config.toml
arch = "vit"
spec_augment = true
fused_qkv = true
layer_scale_init = 1.0
inner_norm = false
num_experts = 8
experts_per_token = 2
shared_expert = false
head_dropout = 0.2
optimizer = "muon"
lr = 0.013
momentum = 0.9
Rows from block 3 of a small sound classifier, named by matrix and row number. Rows with one number within an expert belong to one neuron, the router's apart. Each number is 128 + 32 x the weight over its row's rms, rounded and kept within 0 to 255. All counts start at 0.
Before each expert's rows are labels from the 100 clips, of 14976, where the router gives the expert most weight on average: "strongest on" is what is common among them. Only what is clearly more common there than usual is listed. The data: acted Russian speech (Dusha).
# router: router (model.blocks.3.mlp.router.weight, 8x384, trained with AdamW), inputs 308-383
# gate: expert gate (model.blocks.3.mlp.gate, 8x192x384), inputs 308-383
# up: expert up (model.blocks.3.mlp.up, 8x192x384), inputs 308-383
# down: expert down (model.blocks.3.mlp.down, 8x384x192, transposed), outputs 308-383

# expert 5
strongest on: emotion: angry
router.5 [174 135 101 146 114  55 131 178 166 149 143  93  97 141 171 112 148 128 104 150 113 119 127  89 136 147  33 154 128 118 115 180 137 109 112  87 166 145 149 125 149 134 118 185 152 115 112 147 161 138 134 136 162 133  95 180 133 137 113 112 102 130 134 145 106  79 101  93 117  77 184 140  98 197  96 174]
gate.0 [ 96  98  97 140 140 150 204 123 121 131  76 116  67 125 142 170  72 117 125 111 177 123  69 129 158 211 164 165 136 145 126 157  80 103 152 127 158 164 167 119 197  96 179 118 130 110 148 159  57 125 206 138 117 159 132 136 117 143 119 143 171 153  89 107  42 102  92 104 137 104 108 140  89 130 121  99]
up.0 [111  78 100 195 107 138 147  87 131 113 118 136  62 153  98 145  96 158 121  72 185 109 130 107 157 123  92 139 171 188 151  81  95 102 156 135 122  88 147 117 135 130 140 148  87 169 140 105  93 197 133  73 103 160 179  95 129 149 129 106 183 145 113 112  64 156 114 102 178 109 141 122 130 135  80  58]
down.0 [ 74 112 109  99 103 126  93 170 132 134 157 180 161 125 103 126 124 158 175  87 105 136  31  80 104 192 147 151 137 147 127 145 118 131 112 168 159 102 180 103  84 101 109 148 119  94 150 122 105 159 150 129 123 147  96 149  82 116 161  51 135 106 119 125 111 121 109 113 113 113 181 145  85  95 120 120]
gate.1 [147 156 143 103 132 119 113 120  87 203 133 168 123 107 138  86 111 115 124  98 139 102  78 109 136 143 141 155 113  94 104 131 169  66 115 108 154 151 159 119 109 101 146  96 112 161 127  88 112 127 131 141  95 138 125 129  79  70  91  68 136 175 182 154 129 100 135 204 157 194 108  71  95 137 132 188]
up.1 [152  86 117  98 108 201 112 117 154  89 129 113 125 137 139 140 113 155 153 134 120 144 188 161 149 103 112 135  85 176 143 165  79 162 179 168 120 138 114 112 126 130 124 171 152 119 176 132 194 122 151 116 140 119 120 110 183 179 175 120 144  86 134 116 109 186 110  83  75 116 159 149 145 128 137  86]
down.1 [ 93 108 165 168 106 132 142  87 177 178 112  86 142 150 116 145  99  91 122 126 130 151 144 117 120 117 130  91 128 147 171 131 143 105  87 110  82 187 134  27 141  52 170 129 146 177 103 140 155 132 161  82 115 139 186 103 130  94  71 120 153 148 131 138 135 111 138  77  87 124  83 109 151 187 124 134]
gate.2 [128  98  90 138  94 187 109  88 103 186 114 182  63 132  71 182 116 112 181 108 114 115  98 150 130 124  85  97 111 102 100 159 143 146 151 201 110 144 176 108 113  79 122 116 124 105 189 117  80 107 134  79 168  97 130 144 145 184 153 138 149 119 113 156 139 133 128 144 129  94 145 123  94 127 151 126]
up.2 [179 134 169 132 105  99 112  90 153 175 197 155 113 150 154 157 165 138  98 132 137 118  84 158  89 103  72 174 171 112 134 158 118 173 147 132  62 110  97 145 119  97 127 169 112 126 160 129  86 132 107 138 111 121 116 113 126 130  76 119  98 151 105 177 124 156 151 108 161 129 106 145 103 112 107 103]
down.2 [ 80 134  96 135  85 135 132 130  93 105 162 117 169 140 151 114 156 123  85  86 128  79  72 126  95 159 164 148 168 146  97 169  95  56 148  96 113 174 131 115 129 133 178  76  64 150 123 143 110 121 158  18 138 141 160  74  93 150  82 135 115 109  88 176 141 142  79 146 157 175 146 110 150 159 145  97]
gate.3 [139 134 131  81 148 112 136  97 146  75 113  72 161  83 148 145 100 140 143 141 196 117 128 165  91 179 113 120 144 118 160 106 137 159 137 145  94 129  91 155 101 157 153 122 107  76 167 139 146 112 181 159 132 169 141 161 102 195 151 171  91 124  67 139  64  96 113 106 115 121 117 109 154 125 100 116]
up.3 [162 112 150 152 126 177 135 106  93 109  94 137  62 106 126  92 143 120 126 145  67 111 146 136 125  86 141 117 156 144 158 172 129 118 119 151 143 142 187  59 138 127 110 110 187 174 135 130 173 127 120 126  94 131  64 131  88 135 131  69 147 185 149 175 177 135 139 142 148 127 156 149 147 102 213 161]
down.3 [112 105 139 130 125 161 125 107 118 114 159 104 188 164 163 135 109  95 131 109 160 163  92 156 110 101 101  57 113  96  97 107 139 186 130 157  99  85  89 184 103 206 117 113 149 153 126 124 165  99  84 150 131 102 129 216 201  80 119 143 172 116 134 123 101  76  76 138 157  88 121 114 122 173  72 113]
gate.4 [145 155 132  65  77  98 115 190  68 177 105 129 139 110  82 176 157 137 121 112 174 139 112 166  73 139 159 123 144 102 121  86  93 109 166 168 132  94 149 143 160 115  86 118 131 173 116 184 140 112 109 174 108 116 191 135 107 151 117 135  98 129 103 117 145 118  74  83 187 160  93 103  93 109 115 101]
up.4 [151 118 165 102  98 161 146 145  81 184 132 143  57 131 117 175 138 141 125 152 177 200 137  78 101 139 162 159 162  62 168  75 123 119 111 165 146  99 129 125 103 123 103 106 122 144 122 128 141 128 150 110 158 101 187 122  94  96 164 158  49 129  95 139 115 105 129 127 187 159 128  95 114 112  88 108]
down.4 [119  92 131 185 125 120 158 162 163 149  89 143 130 219 124 116  97 130  82  87 107  92  79  94 145 100 113 139  88 145 134 101 127 100 143 145 104 116 134 124 111 117 140 104 122 167 141 116 144 176 181 142 117 124 141 151 169 188 114 109  92 175 174 200  92  97 134 105 110 139 177  62 101 131 158 125]
gate.6 [137 121 158 123 163  91  73  68 210 138 109  96 150 116 121 117  97  77 169  78  87 121  77 196 133 160 176 116 139 157 102 173 131 106 149 132 120 187 133 119  98 144 149  99 140 125  80 108 115  71 183 171 111 152 136 102 159 166 111 131  81 151  88 121 170 129 125 158 172  98 121 141 147 168 144 110]
up.6 [138 131  93 142 101 149 149 174 130 141 111 186 110 155 165 159 151 179  93 179 170 129 144  69 135  99  93 163 130 108 148  57 103 119 130 157 133  59 118  99 123 101 111 138 121 128 202 148 135 174  86 103 133  84 136 152  96  96 133 113 162 138 169 109 110 112 116  91  65 159 158 160 117 112 142 150]
down.6 [ 85 127 108 125 125 183 108  65 115 111 141 131 125 148 140 140 111 178  21 142 140 178  85 155 162 181 105  97  89  55 104 111 147 178 120 133 162 108 139 115  76 155  83 132 153 133  54 151 152  96 152  94 143 119  90 110 185 103 140 114 115  92 140 153 106  96 122 132  73 175 124 136 120 114 109  95]
gate.7 [142 139  73  98 123 135 123  94 120  70 105  54  86 162 113 129 172 174 109 134 135 134 145  96 164 121 125 177 135 122 132  62 124  63 130 144 139 116 182 145 150  33 141  82 111 104 112 143 127 134 139 138 144 146 135 110  89  96 141 162 148 113 153 110  86 129 139 164 117 109 104 149 100  58 154 158]
up.7 [ 93 211 141 178 111 133  82 104 137 149 154 148 140 133 121 126  90 127 133 102 136  95  73 174 140  99 162 111 123 115 112 166 145 143 124 161 180 168 156 121 135 169  51 125 159 178 126 100 200 139  84  84 158 150 123 116 140 122 173  96 133 122  71  72 166 132 166 128 134 177 132 131 110 180 151 184]
down.7 [162 125 150 108 181 169 129 169 125 154 121 144 155 159  95 145 176 153 174 176 143 125 119 114 164 120 130 187  94 158 155 109 124 101 138 128  92 102 130 107  54 126 163 129 163 106 121 126  46 119 113  61  51 148 112  68 105 156 116 106 133  99 120 196 134  79 188 149 126 108 158 174 194 121 120 190]

# expert 3
strongest on: emotion: sad
router.3 [125 142 108  87  63  84 116 135  82 171 101 103 102 111 110 157 137 121  55 127  89 158 162  92 128 139 124  88 120  97  92 146  95  88 119  57 160  86  93 119 137 115 133 160 171 174 121 123 157  95 188 159 137 170 105 162 141 135  77 121  97  96 130 119 158 173 104  93 121 160 159 131  81 166 137 156]
gate.3 [135 164 148 164 104 150 103 105 170 154  91 109 153  87  86 130  77 174 128 110 105 159  95 165 109 139 105  91 137 105 134 161 103  78 229 155 155  96 102 103 150 103 138 111 133 141 107 178  84 104 110 147 133 147 164 110  91 131 180 191  80 216  76 201 130  97 139 136 143 132 124 141  92 107 166 178]
up.3 [165 143 136 146 121 149  93 131 135 109 105 158 168 141 116 150  62 126 154  90 118 171 124 125 150 194  81 113 136 111 120 134 137 112 179  91 188 106  94  86 182  90 138 124 152 143 100 129 131  87 146 147 107 193 110 104  90 129 116 200 128 174  89 180 147 139 173 136 111 173 113 122 153  74 176 187]
down.3 [202 176 138  82 107 133  61 116  97 129 134 177 194 102 133 170  97 164 117  82 147 146 137 149  94 149 149 132  95  42 145  90 157 210 128 131 129 143 170 146 118 113 114 117  34 121 132 125 186 132 134 103 135  82  98  87 104 126 109 104 180 200  68  93 149 105 165 104  99 111 122 126 155 107 130 127]
gate.4 [ 70 157 111  68 110 133 129  87 112  94 171  54 131 156 147 159 141 148 158 100 155 141  71  76 108 122 122 109 169 153 137 138 141 100 161 129 102 127 140 141 201 131 145 170 173 120 112 185 140 181 120 155  95 151 107 133  79 138 146 130 159  77 117 123 124 115 137 167  68 128 166 171 101  75 146 111]
up.4 [160  97 159 158 122 135 138 104  89 137 152  60 149 128 103 142  92 146 157  82  87 178 100 104  87 108 124 101 149 120 183  85 191 139 103 123  92 113 108 111 123  93 225 164 133 108  94  91 176 175 106 117  90 114 148 173 108 126 149 135 150 117  71 162  96 138 111 160 120  97 103 147 163 125 130 142]
down.4 [152  98 113 130 146  91  77 150 117 127  76 141 145 169 111 151 118 132  87 152 137 115 157  96 176 104 180 129 155 169 111 142 122 113 131 204 118  79 137 128 112  95 147 143  49 122  97 126  76 191 139 145  69 106 127  59 135 109 152 132 156 127 157  63  63  89 131 137 138 145 150  71 160 143 157 164]
gate.5 [132 197 129  96 135 146  90 187  88 155 112 101 128  89 139 146 104 128 127 116 109 134 125  94 108 118 111 108 127 161 162 205 116 101 147 112 105 126 137 172  85 128 182 122 131 110  97 131 140 149  82 101 127 151 136 115 155  96  97 102 134 173 188 135  83  87 124 155  98 142 174 171 106 115 162 118]
up.5 [110 126 121 151 155  77 186  84 124 104 138 150 170 200 119 133 155 162 121 122 150 110 122  92 155 149 131 153 172 111 118  72 177 120 135 139 122 132 143 113 122 100 124 145 143 144 124 119 108 130 195 135  91  91 116 136 127 139 144 159 176 101  75 161 110 188 130  72 136 137 110 131 140 154  80 107]
down.5 [152  82 118 117 164 127  98 200  63 203  78 192 108  72 155  92  74 187 129  74 119  62 125  87  83 111 148 121 168 106 103 111 127 161 127 107 120 156 134 176 142  91 135  93 140 130 105 140 170 115  83 130 115 130 128 168  99  94 166 112 169 125 108 127 125 110 122 190 124 107 103 197 156 143 165 111]
gate.6 [176 144 131 100 125 164 148 134 140 123 122 157 130  83 114 205  85 117 107 146 187 148 138 150 124 108  93 150 111 127 150 177 148 160 145  94 107 105 113 114 117 158 171 172 131  66 172 190 101 118  96 169 167  77 178 147 167 150 110 135  74 126 155 123 126 119 169 178 179 145 137 114  88 161 136 166]
up.6 [143 132 125 139 137 210 125 133 124 140  89 177 130  99 128 176  97 116  96 157 143 128 178 121 115 103 129 135 126 114 101 154 135 111 179 151  89 155 105  69 123 134 155 146 118  70 164 186 117 136 106 134 137  63 143 162 153 154 133 115 141 162 158 148 120 122 181 177 182 137 134 162  83 171 138 180]
down.6 [112  76  95 170 122 210 165 141 131 159  81 149 111 110 129 118 127 217 181 177 122 124 165 129 127 113 146 152 143 147 122 110 155 128 145 109 115 152 172 102 202 152 168 120 112  92  92  80 122 145 131 153  78 158 129 135 110  85 173  74 121 131 137 140 101 147  76 149 142 116 133 151 179 158 109 143]
gate.7 [121 106 143  96  29 143 112  37 117 134  92 144  99 129 130 153 112 161  68 157 123 164  64  78 107 105 155 181 101  80 161 116 173 151 145 163  97 114  93 132 136  90 101 118 144 145 110 173 128 144  60 148  99 131 170  67 118 108 118  87  89 152 118 110 157  80  40 163 112 175 106 140  90  94 139 115]
up.7 [144 100 139 209  66 221 152 101 157 104  71 133 102 133  69 112 173  81 106 140 142 112 132  72  77  80 126 121 135 146 143 118 152 105 109 145 141 151  65 100 105  84 142 169 139 139 107 111  88 169 112 145 112 141 179  85 136 123 148 141 106 145  88 136 114 127  74 136  60 133 115 139 151 136  97 129]
down.7 [ 84 167 142 167 116 100  66 121 135 127 103 132 118 132 135 142 144 185 124  85 164  95 152 147  95 190 139 182 175 163 155 120 118  97 116 200 120 134 101  98 168  76 144 125 123  89 177 143 138 181 140 139 138 109 136  76  75 133 130  92 154 117 120 112 122 137 122  38 110 124 124 153 164 189 141  95]
gate.8 [ 89  89 116 162 117  53  97 143 112 134 130 104 178 129 114 204 113 134 141 141 161 133 138  75 117 151 118 103 141 168 105 136 115 124 169 119  55 154 154 127 101 103 141 204 137 124  48 165 188 161 138  87 128 139 123  99 172  99 157 119 132 134  93 128  79 128 179  98  22  81 185 136 124 146 119 121]
up.8 [141 114 140 122 108  97 135 159  66  86 123 109 200  97  99 137 139 165 144 131 195 104 159 128 133 156 101 135 126 198 104 154 118  90 175 112 104 136 164 189 116 103 157 186 140 153  73 176 105 137 116 114 182 163 139  87 126 108 175 150 118 164 122 129 119 146 164 121  28 120 133  70 138 119 157  91]
down.8 [126 109  81  96 114 140 164 107 117 170 125 134 108  98 133 124 130 150 140  87 147 147 124 112 145 138 183 138 153 131 131 192  96 177 205 114 146 160 188 103 107 138 190 136 181 108  98 149  99 155 104 126  99 130 118  84 137  97 125 143 118 153 156 148  79  41 131 163 150 103  79 105 169  82 134 132]
gate.10 [149 106 134 114 203 149 143  97 164 177 124 174  79 149 124  70  94 171 117 114 128 158 121 180 116  86 144 136 102 121 107  89 107 125 105 105 106 145  95 150 105 142 100 165  84 102  99 138 152 120 106 124 117 123  83 108 160 158 156 128 101  54 104 167 171 176 118 153 131 154 144 220 116 119 131 161]
up.10 [ 77 147 150 106  59 114 134 141  84  64 128 105 166 152 113 147  97 139  65 153 195  77 128 114 171 146  87 124 135 100 137 135 144 147 115 151 113 178 148 129 124 136 142  91 171 167  95 103 113  96 155 128 152 105 153 129 131  91 135 135 172 102 115  90  86 132 110  91 116 119 136 130 128 130 155  79]
down.10 [110 137 143  97 128  96  88 106  93 108 141 173  99 120  94 114 101 151 131 115 156 152  81 126 159 103 153 158 107 138 139 134 106 155 180 149 133  89 175  91 128  89  82 114 115 127 130  91 152  94 131  82 133 109 133 131 168 147 164 124 172 154 109  75 117 141 103  40 122 127 129 173 117 127 122  74]

# expert 6
strongest on: emotion: sad
router.6 [114  90 167 110  94 183 128 131 101 120 197 118 111 155 144 140 121 119 109 145 152 117  89 111 108 113 123 113 153 136 145 122 190 136 125 126 142 181 174 109  88 204  88  84 124 135 131 129 103  91  99 161  91 130 150 151 129  74 148 150  97  82 120  81 107 132 133 145 123 111  86 126 177 120 127 105]
gate.0 [183 147 109 106 143  70 124 140 109 105 156 126 100 143 101 138 149 129 135 136 171 130 129 157 179  90 127 140 101 175 169 140 168  65 103 146  64  91  86 170 148 110 121 117 104 144  89  87 140 167  87 126 129 180  72  82 118  95 115 207 126 161 100 100 183 170 123 173 133 162 103 133 132 152 111 111]
up.0 [ 63 137 142 141 120 196 116 102 129 132  98 125 131 122 150 117  93 137 106 115  91 114 134  87  82 158 115 121 139  88  99 143  86 194 138 114 165 166 165  89 108 108 149 135 158 102 156 173 106  90 166 119 137  84 182 158 150 160 100  64 114  86 146 160  85  75 121  84 139 102 153 101 118 120 157 171]
down.0 [ 75  83  91 118 135 110  94  91 142 150 196 126 146 124 117 123 126 130 180 127 111 112 125 128  93 137 163 124 233  82 129  98 161 147 113 102 106  84 103 134 207 158 136 146 109  90 127 118 109 112  81  78 113 113 138 173 109 124 123 149 153 181 134  43 129 124 103 143 161  73 152 161 108 121 159 160]
gate.1 [126 127 191 195 134  37 145 132 152 174 142 103 121  98 160  99  89  72 138 135  98 133 133 102  90 126 127 151 128 142 130  99 115  89 117 122 192 157 127 134 213 137  44 105 128 138 180 158 149 121 132 123 157 100 175 125 132 143  98 140  90 169  72 112 132 145  94  80  94 127 149 165  93 127  87 161]
up.1 [179 145 118  99 127 193 158  98 111  99 167 187 128 108  63 153 154 179  79 132 125  87 114 222 157  92 116 119 110 106  99 146 123 145 131 179  93  79  88 142 104 172 150  98 121 114 107  86 125 119 110  85 161 116 103 137  82 135 158 128 131 111 142 127 163 116 170 189 196 139 142  87 147 120 133  92]
down.1 [100  72 113 169 137 145 178 179 172  81 124 148  96 114 100 104 121 136 123 111  89 132 125 109 118 149 104  80 109 118 103 108 154 120 109 123 125  97 147 170 178 123 145 122 137  57 212  74 135 163  74 137 137  89 166  59 182 171 177 127  75 140  93 131  63 113 125 149 136  98 211 141 150 115 120 149]
gate.4 [119 147 115 109 146 181 117 141 126 128 220  77 147 116 136  96 116 116  98 104  73  78 134 194  97 103 144 116 164 148  83 143 157 112 103 116 201 128 177 118 107 123  82 165 167 145 184 117 117 162 112 134  85 165 129  94 106 153 108 133 128  56 198 120 107 125 140 182  97 128 159 124 145 116 150 158]
up.4 [141 129  86 119 147 173 110 139 151 159 186  83 121  69 124 103 140 124 128 103  51  62 129 187 102  74 155  97 160 110 120 127 159 136 118  74 149 129 158 152 127 154 147 196 147 159 175 124 101 113 158 156 150 139 135 111 112 183 100 116 144  27 144 102 112 134 123 117 125 164 149 142 120 135 123 145]
down.4 [113 123 108 147 196 139 139 120 133 179 133 134 135  99 155 119 158 199 178 121 106 139  94 100 124 190 135 137 181  96 133 169 132  88 164  86 122 132  84 125 118 155  99 191 176 102  54 132 122 132 216 122 137 153 178 142 133 160 131 114 108  88  89 160 169 210 208 192 169  78 134 129 111 135 104  91]
gate.5 [144  85 159  72  93 114 141 177 136 127 148  61 171  91 140 122 113 156 159 100 123 152 172 135 140 145 144 112 139 122 129 154 184 164 109 124 127 140 104 159 141 152 132 102 158  98 140 159 231 144 133 103 134  84 134 128 131 114 149 120 135 124 119 193 128 168 167 158 152 157  88  95  99 145 105  81]
up.5 [134 120  99 143 146 124  78 102 129 154 157 114 129  94  96 153 125 131 133 145 122 150 141 168 111 101 133 131 163 102  82 156 161  40 135  81 130 129 150 132 186 176 154 112 115 164 125 159 133 130  96  94 136 193 104  71 124 142  74 159 151 111 128  48 107 118  99 181 147 145 148  98  60 138 131 136]
down.5 [118 157  80 124 127  79 101 159 112 149 162 130 190 142 118 119 125  95 178  73 104 119 126 100 102 101 142 123  95 137  76 124 181  26  57 129 168 144 197 127 104 157 151 141 165 106  73  48 139  58 140 124 112 125 117 132 115 165  98 170 194 118 160 102 152 142 132 134 122 142 144 116  91 121 137  99]
gate.7 [157 121  73 191 214 150  86  30 153  81 126 134 127 104  71 154 136 139 162 110  67 168 149 131 128 129 160  90 127 123 114 120 143 125 122 117 176 136 119 104 106 121  62  94 123 103 171 144 163 125 135 139 126 120 104 102  96 179 143 150 137 129 132 188 131  91 173 127 182 125 127 164 178  95 114  98]
up.7 [138 134 181 127  84 122 155 222  81 142 172 139 125 202  71 157 133 132 106 124 135  89 151 141 132  89 158 131 155 136 161 136 136  96 131 178 154 151 161 117 103  90 244 145 145 107 106 145  83 130 114 114 129 121 162 120 111 114 113 101 108 147  84  64 156 129 142 125 140 163 118 122 126 107 105 120]
down.7 [149 206 107 139 133 158 111 157  92 102 186 168 176 168 109  90 152 145  81 145 111 140 163 137 102 136  95 155 130 115 107 147 137 156 129 127 158  71 164 108  93 103 139 110 121 111 112 138 118 122 136  88  48 118 166 119 126 140 108 115 150 125 138 103 115 150 199  92 152 147 166 148 113 121 112 101]
gate.8 [156 103 141 149 109 110  98  83 140 119 160 136 113 153 173  51 158  92 191 147 110 142 171 109 161 168 113 136 137  91  60 166  90 136 130  71 110 116 200 182 170 136 165 139  87 210 127  96 145 150 126 159  71 191 123 118 133 100 107 134 109 157 143 114 110 128 120 177 112 118 123  99 131  98 123 137]
up.8 [120 140 127 107 135 168 162 181 114  95 100 110 141 161 129 202 102 192 110 118 141 106 115 153  89  97  91  89 143 126 146  71 137 118 141 161 156 153  83  81  77 133 116 105 198  69 105 120 123 108 120 103 211  55 173 103 110 166 130 131 147  88 131 140 115 140 173 100 166 126 134 159  84 121 152 118]
down.8 [162 136 103 121  81  94 146 178 133 101 108 194 113 175  81 126 105 105 175 130 186 163 196 139 158 129 134 161 139  62 108 190 117  71  80 171 112 110 144  91 137 149 151 166 108 142 120 166 116 107  81 122 138 102 144 171 142 177 157 120 123 101  56 100 127 131 123 112 164 161 143  61 167 145 158 143]
gate.11 [104 168  82 160 144 159 100 116 103 148 134 151 103 101 152 135 131 144 165 136  88 102  80 123 101  97 168 152  92 139 131 116  99 109 143 127 132 163 117 140  85  98  64  86 143 150 151 136 143  97 142 160 140 146 170 147 110 107 145 123 126 122 128 158 135  80 133 172  94 107 145 147 141 134 169 121]
up.11 [131  93 141  91 175 139 174 101 128 150  84  76 143 157 142 169 138 104  94 128 193 160 201 111 143 138  84 112 194 118 142 129 144 133 114  43  91 100 109 108 181 155 153 125 132  79 129 121  85 130  88 125 112 142 106 125 136 119 120 160  96 142 118 121 138 172 130 121 185 129 117  92 123 127 102 105]
down.11 [146 122 131 135 129 150  94 168 119 164  72 201 133 146 117  81 106 132 107 140  70 105 143 109 132 191 147 118 153 168  93 142 135 147 142  62 134 171 140  92 108 183 161 139 113 117  46 170 155 117 120  87 111 124 145 129 157  96 133 107  82 111 112 100 156 114 129 102 130 173  95 140 163 120  88 151]

# expert 0
strongest on: emotion: positive
router.0 [177 143 119 152 160  79 142 129 100 212 121 134 123  79 138 143 105 113 109 101  88 161 136 104 109  98 103 157 162  86 149 174  72 139 110  95 125 149 132 121 171 131 141 166 126 127  92 148 148 170 169 128 163 147 121 108 143 180  66 123  97 142 118 203 148 131 124 157 101 173 157 109  77 190 130 159]
gate.0 [ 97 203  60 136  77 152 156  91 114  97 124 171 151 168 136 157 151 126 149 141 153 124 126 170 113 107 151 155 121 180 117  98 156 143 229 151 115 128  86 134 121 122 150 131 173 154 131  79 163 153 138 154 131 122 182 126 133 119 118 170  96  91 139 185 164 145 202 133 118 140 135 106 179  46 111 105]
up.0 [160 192 126 157 115 115 181  79 171  98 111 107 130 133 163 161 123 139 131 216 178 107 140 132 137 141 127 128  96 194 109 208 116 139 129 105 148  92 144 133 128 132 160 124 138 118 169 146 118 159  95 141  91 167 137 125 144 103  68 139 133 132  89  85  89  83 102 169 131 111 143 126 138 100 164 125]
down.0 [144 143 108 115 122 164 127  97 119 106 113  97 171 143 148 110 122 235 132 124 190 154 116 185 121  95 115 128  72 151 157  95 119 179  70  86 109  92 100 111 120 130 111 108 113 113 136 147  69 131 137 151  99 127 121  81 142  88 126 111 171  35 110  96 162 231 156 145 145 128 137 122 110 106 140 111]
gate.2 [126 162 141  69 148 115  78 117  78 183 119  83  64 144 154 155 110  90 118 150 132 124 151 132 206  63 200 164 128 175  94 134 149 138 156 144  91 120 106 148  73  82 165 101 130 138 107 104 137 125  68 134 103 136 136 169  83 108  96 142 133  81  80  77 138 101 129 177 115  99  93 126 113 132 132 133]
up.2 [120 154 134 132 187 120 135 107 105 168  88 107 104 175 174 140 114 199 119 117  96 127 143 149 165  97 185 114  82 181 165 147  66 128 180 144 107 129 132 163  67 110 172 170 151 135 133 129 128 116 130 130 123 128  97 172 117 105 109 149 157  91 110 100 165 134 155 112  83 139 111 163 112 169 102 111]
down.2 [166 151 117 169 150  97 140 210 120  68  89 180 136 170 129 122 112 177  97 132 116 134 138 116 127 179 112 160  85 114 132 128 153 133 142 120 110  94 160  84  69  69 149 117 116 140 126  61 146 184 124 119 104 132 173  48 154 101 123 157 101 159 103  34 145 145 150  95 197 103 139 138 103 111  65 120]
gate.3 [112 132 134 154 127 116  60  95  98  94 121  86 123 131  93  92 122 139 103 138 136 133  59 125 176 114 142 138 121 111 171 160  92  86  88 146 111 158 101 162  88  84 168 155 177 135 103 102 115  96 147 104 196 126 164  74 116 149  77  93  88 156 164 107 160 122 147 159 119 131 115 102 126 187  81 127]
up.3 [114 111 141 125 105 109 136  90 153 176  92 158 126  82 167  95 106 155 128 111 131 107 180 119 167 160 147 149 110 175  94 150 142 140 154 199 118 124 129 177 137  89 168 129 110  82 145 185 171 140  96 141 131 151 133 198 151  86 129 189 122  32 119 145  84 160  68 115  92 131 109 159 179  94 117 158]
down.3 [121  88 196  57 117  91 142 103 115  89 149  65 126 128  89 159 139 119 102  80 120  93  62 131 116  94 141 174  56 148  98 138 139 162  59 108 136 151 130  83 197 105 122 123  99 158 140 140 160 108 115 163 131 125 112 106 163  80 157  95 172 135 146 116 130  88 160 192 143  49 102 152 101  68 128  68]
gate.4 [128  94 144 115  57 108 189 164 123 132 135  94 134 124 146 137 128  93 160 139  97 127 106 143 153 118 109 117  82 129 111 172  73  74 163 157  95 129 125 102 111 170 109  81 138 118 116 202 116 157  75  73 134 131 106 120 121 108 107 100 175 130 159 104 132 118 142 116  97  99 109 155  81 105 102 156]
up.4 [125 154 101 118 142 122  72  67  71  97 110 165 110 132 100 131 103 101  87 113  81 155 116 134 104 159 133 127 144 150 145 125 197 176 128 125 139 139 129 164 142  89 101 127 168 116 104 138 149 145 228 137 155  76 118 144 158 152 133 112 120 117 135  68 102 165 113 173  94 143 115 132 117 126 139 137]
down.4 [165  77 135  85 105 144  92 107 145 179 159 118 129 142  68 131 131 136 135 154 129 130 113 128 183  70 162 125 130 122  90 140  98 186 136 110  85 202 186 128  75 127  95 135  81 159 195 103 107 169 161 169 142  88 100 156 205  96  72  96 110  98  78  81 100  94 110  63  89 142 102 148 146 122 110 149]
gate.8 [160 147 121 113  98 143 104 152 105 116  54 111 116 113  75 114 166 113  95 144 139  80 194 128 138  87 102 143 123 112  80 121 140 112 109 133 162 114 143 171  52 128  79 157  97  78 124 113  86 153  96 131 111 118 110  92 164 115 137 117 120 122 142 121 159 139 132 147 141 151 119 157  89  86 169 147]
up.8 [174 140 139 135 123  94 136 108 116 138  74 126 106 114 116 111 148 120 108 116 133  97 164 139 135  84 136 142  81 105 118 128 101 137 108 115 154 145 166 168  81 115 105 155  90 105 133 112 125 120 109 131 109 118 111 107 143 128 137 130  59  94 125 120 146 137 138 134 156 154  92 121 115  91 128 114]
down.8 [152 131 151 142 171  88 175 143  93 134  99 127 115 148  81 102 137 190 124 157 129 152 191 128 118 175 158 136 173 188 132 113 154 166 181 132 149  87 172 132 224  76 103 137 153 107 140 135 160 160 141 159 116 155 139 141 135 119 139 115 171 100  93 126  94 151 131 132 103  81  94 153 105 112  91 171]
gate.10 [167 120 145 135 127 118 104 162 144 123  99 122 157  42 152 158 142 168 111  95 131 176 183 144 109 103 128 162 105 153 142 187 176 102 116  99 162 144 202 121  53 117 124 113 118 157  94 122 128 145 142 104 115 131 122 131 115  95 112 158 134 125  97 129 153 123 110 144 171  77  86  98 156 140 132 154]
up.10 [122  89 136 203 153 105 120 121 121 163  50 123  64 136  87  69 147 177 158  84 188  94  56 131 105 107 183 145 152 106 128 174 123  89 150 124 129 137 106 201  74 151 122 147 124 160 125 128 139 108 149 156 170  76 181 142  97 157 164 109 101 131 130  81 149 104 121 137 171 141 130 122  90 124 139 119]
down.10 [102  78 158  86 115  94 141 166 171 155 105 184 114  82 135 116  99 163 133  99 130 106 138 181 126 110 136 125 140 146 164 130 155 156 138 123 134 167 182 116 179 184 149 148  98 145  66  11  94  75 143  68 119  89  99 143 176 183 159 115  74 141 106 167 148 115 129 131 143  86 155 148 153 128 149 131]
gate.12 [187 149 115 113 107 119 134 187 150 146 147  97 172 166 106  83 138 139 137 133 152 166 141 120  98 179  96 109 127 139 106  51 167 110 143 143 113  85  99  88 154 113  94 135 166  99 130 132 193 121 131  83 123  74 126 149 113 135 115 118 152 135 121 106 108 128  74 113 150 106  93 133 156 130  92 111]
up.12 [145 131 130 174 136 154 120 190 132  93 151 104 165 180 104 138 171 188 129 155  77 156 110 130  97 137  97 107 134 107  70  91 146 120 209 122 101  99 135  87  79 122 133 149 182 135 114 121 170 136 105  89 133 157  87 142 125 125 139  93 171 133 135 143 168  99 108 103 114 136 123 139 145 120 107 136]
down.12 [207 159 119 110 138 117 112 129 128 174 172 156 159 153 118 157 168 146 109 116  53 163 151 120  88 135 109 131 135 131 129 133 245 113 163 123 114 145 110 108 102 137 112  99 135 138  92 141  74 111 120 141  98 140 144 137 151 132 205 121 178 108 147 148 122  79 129 135  44 166 161 120 138 107  83 110]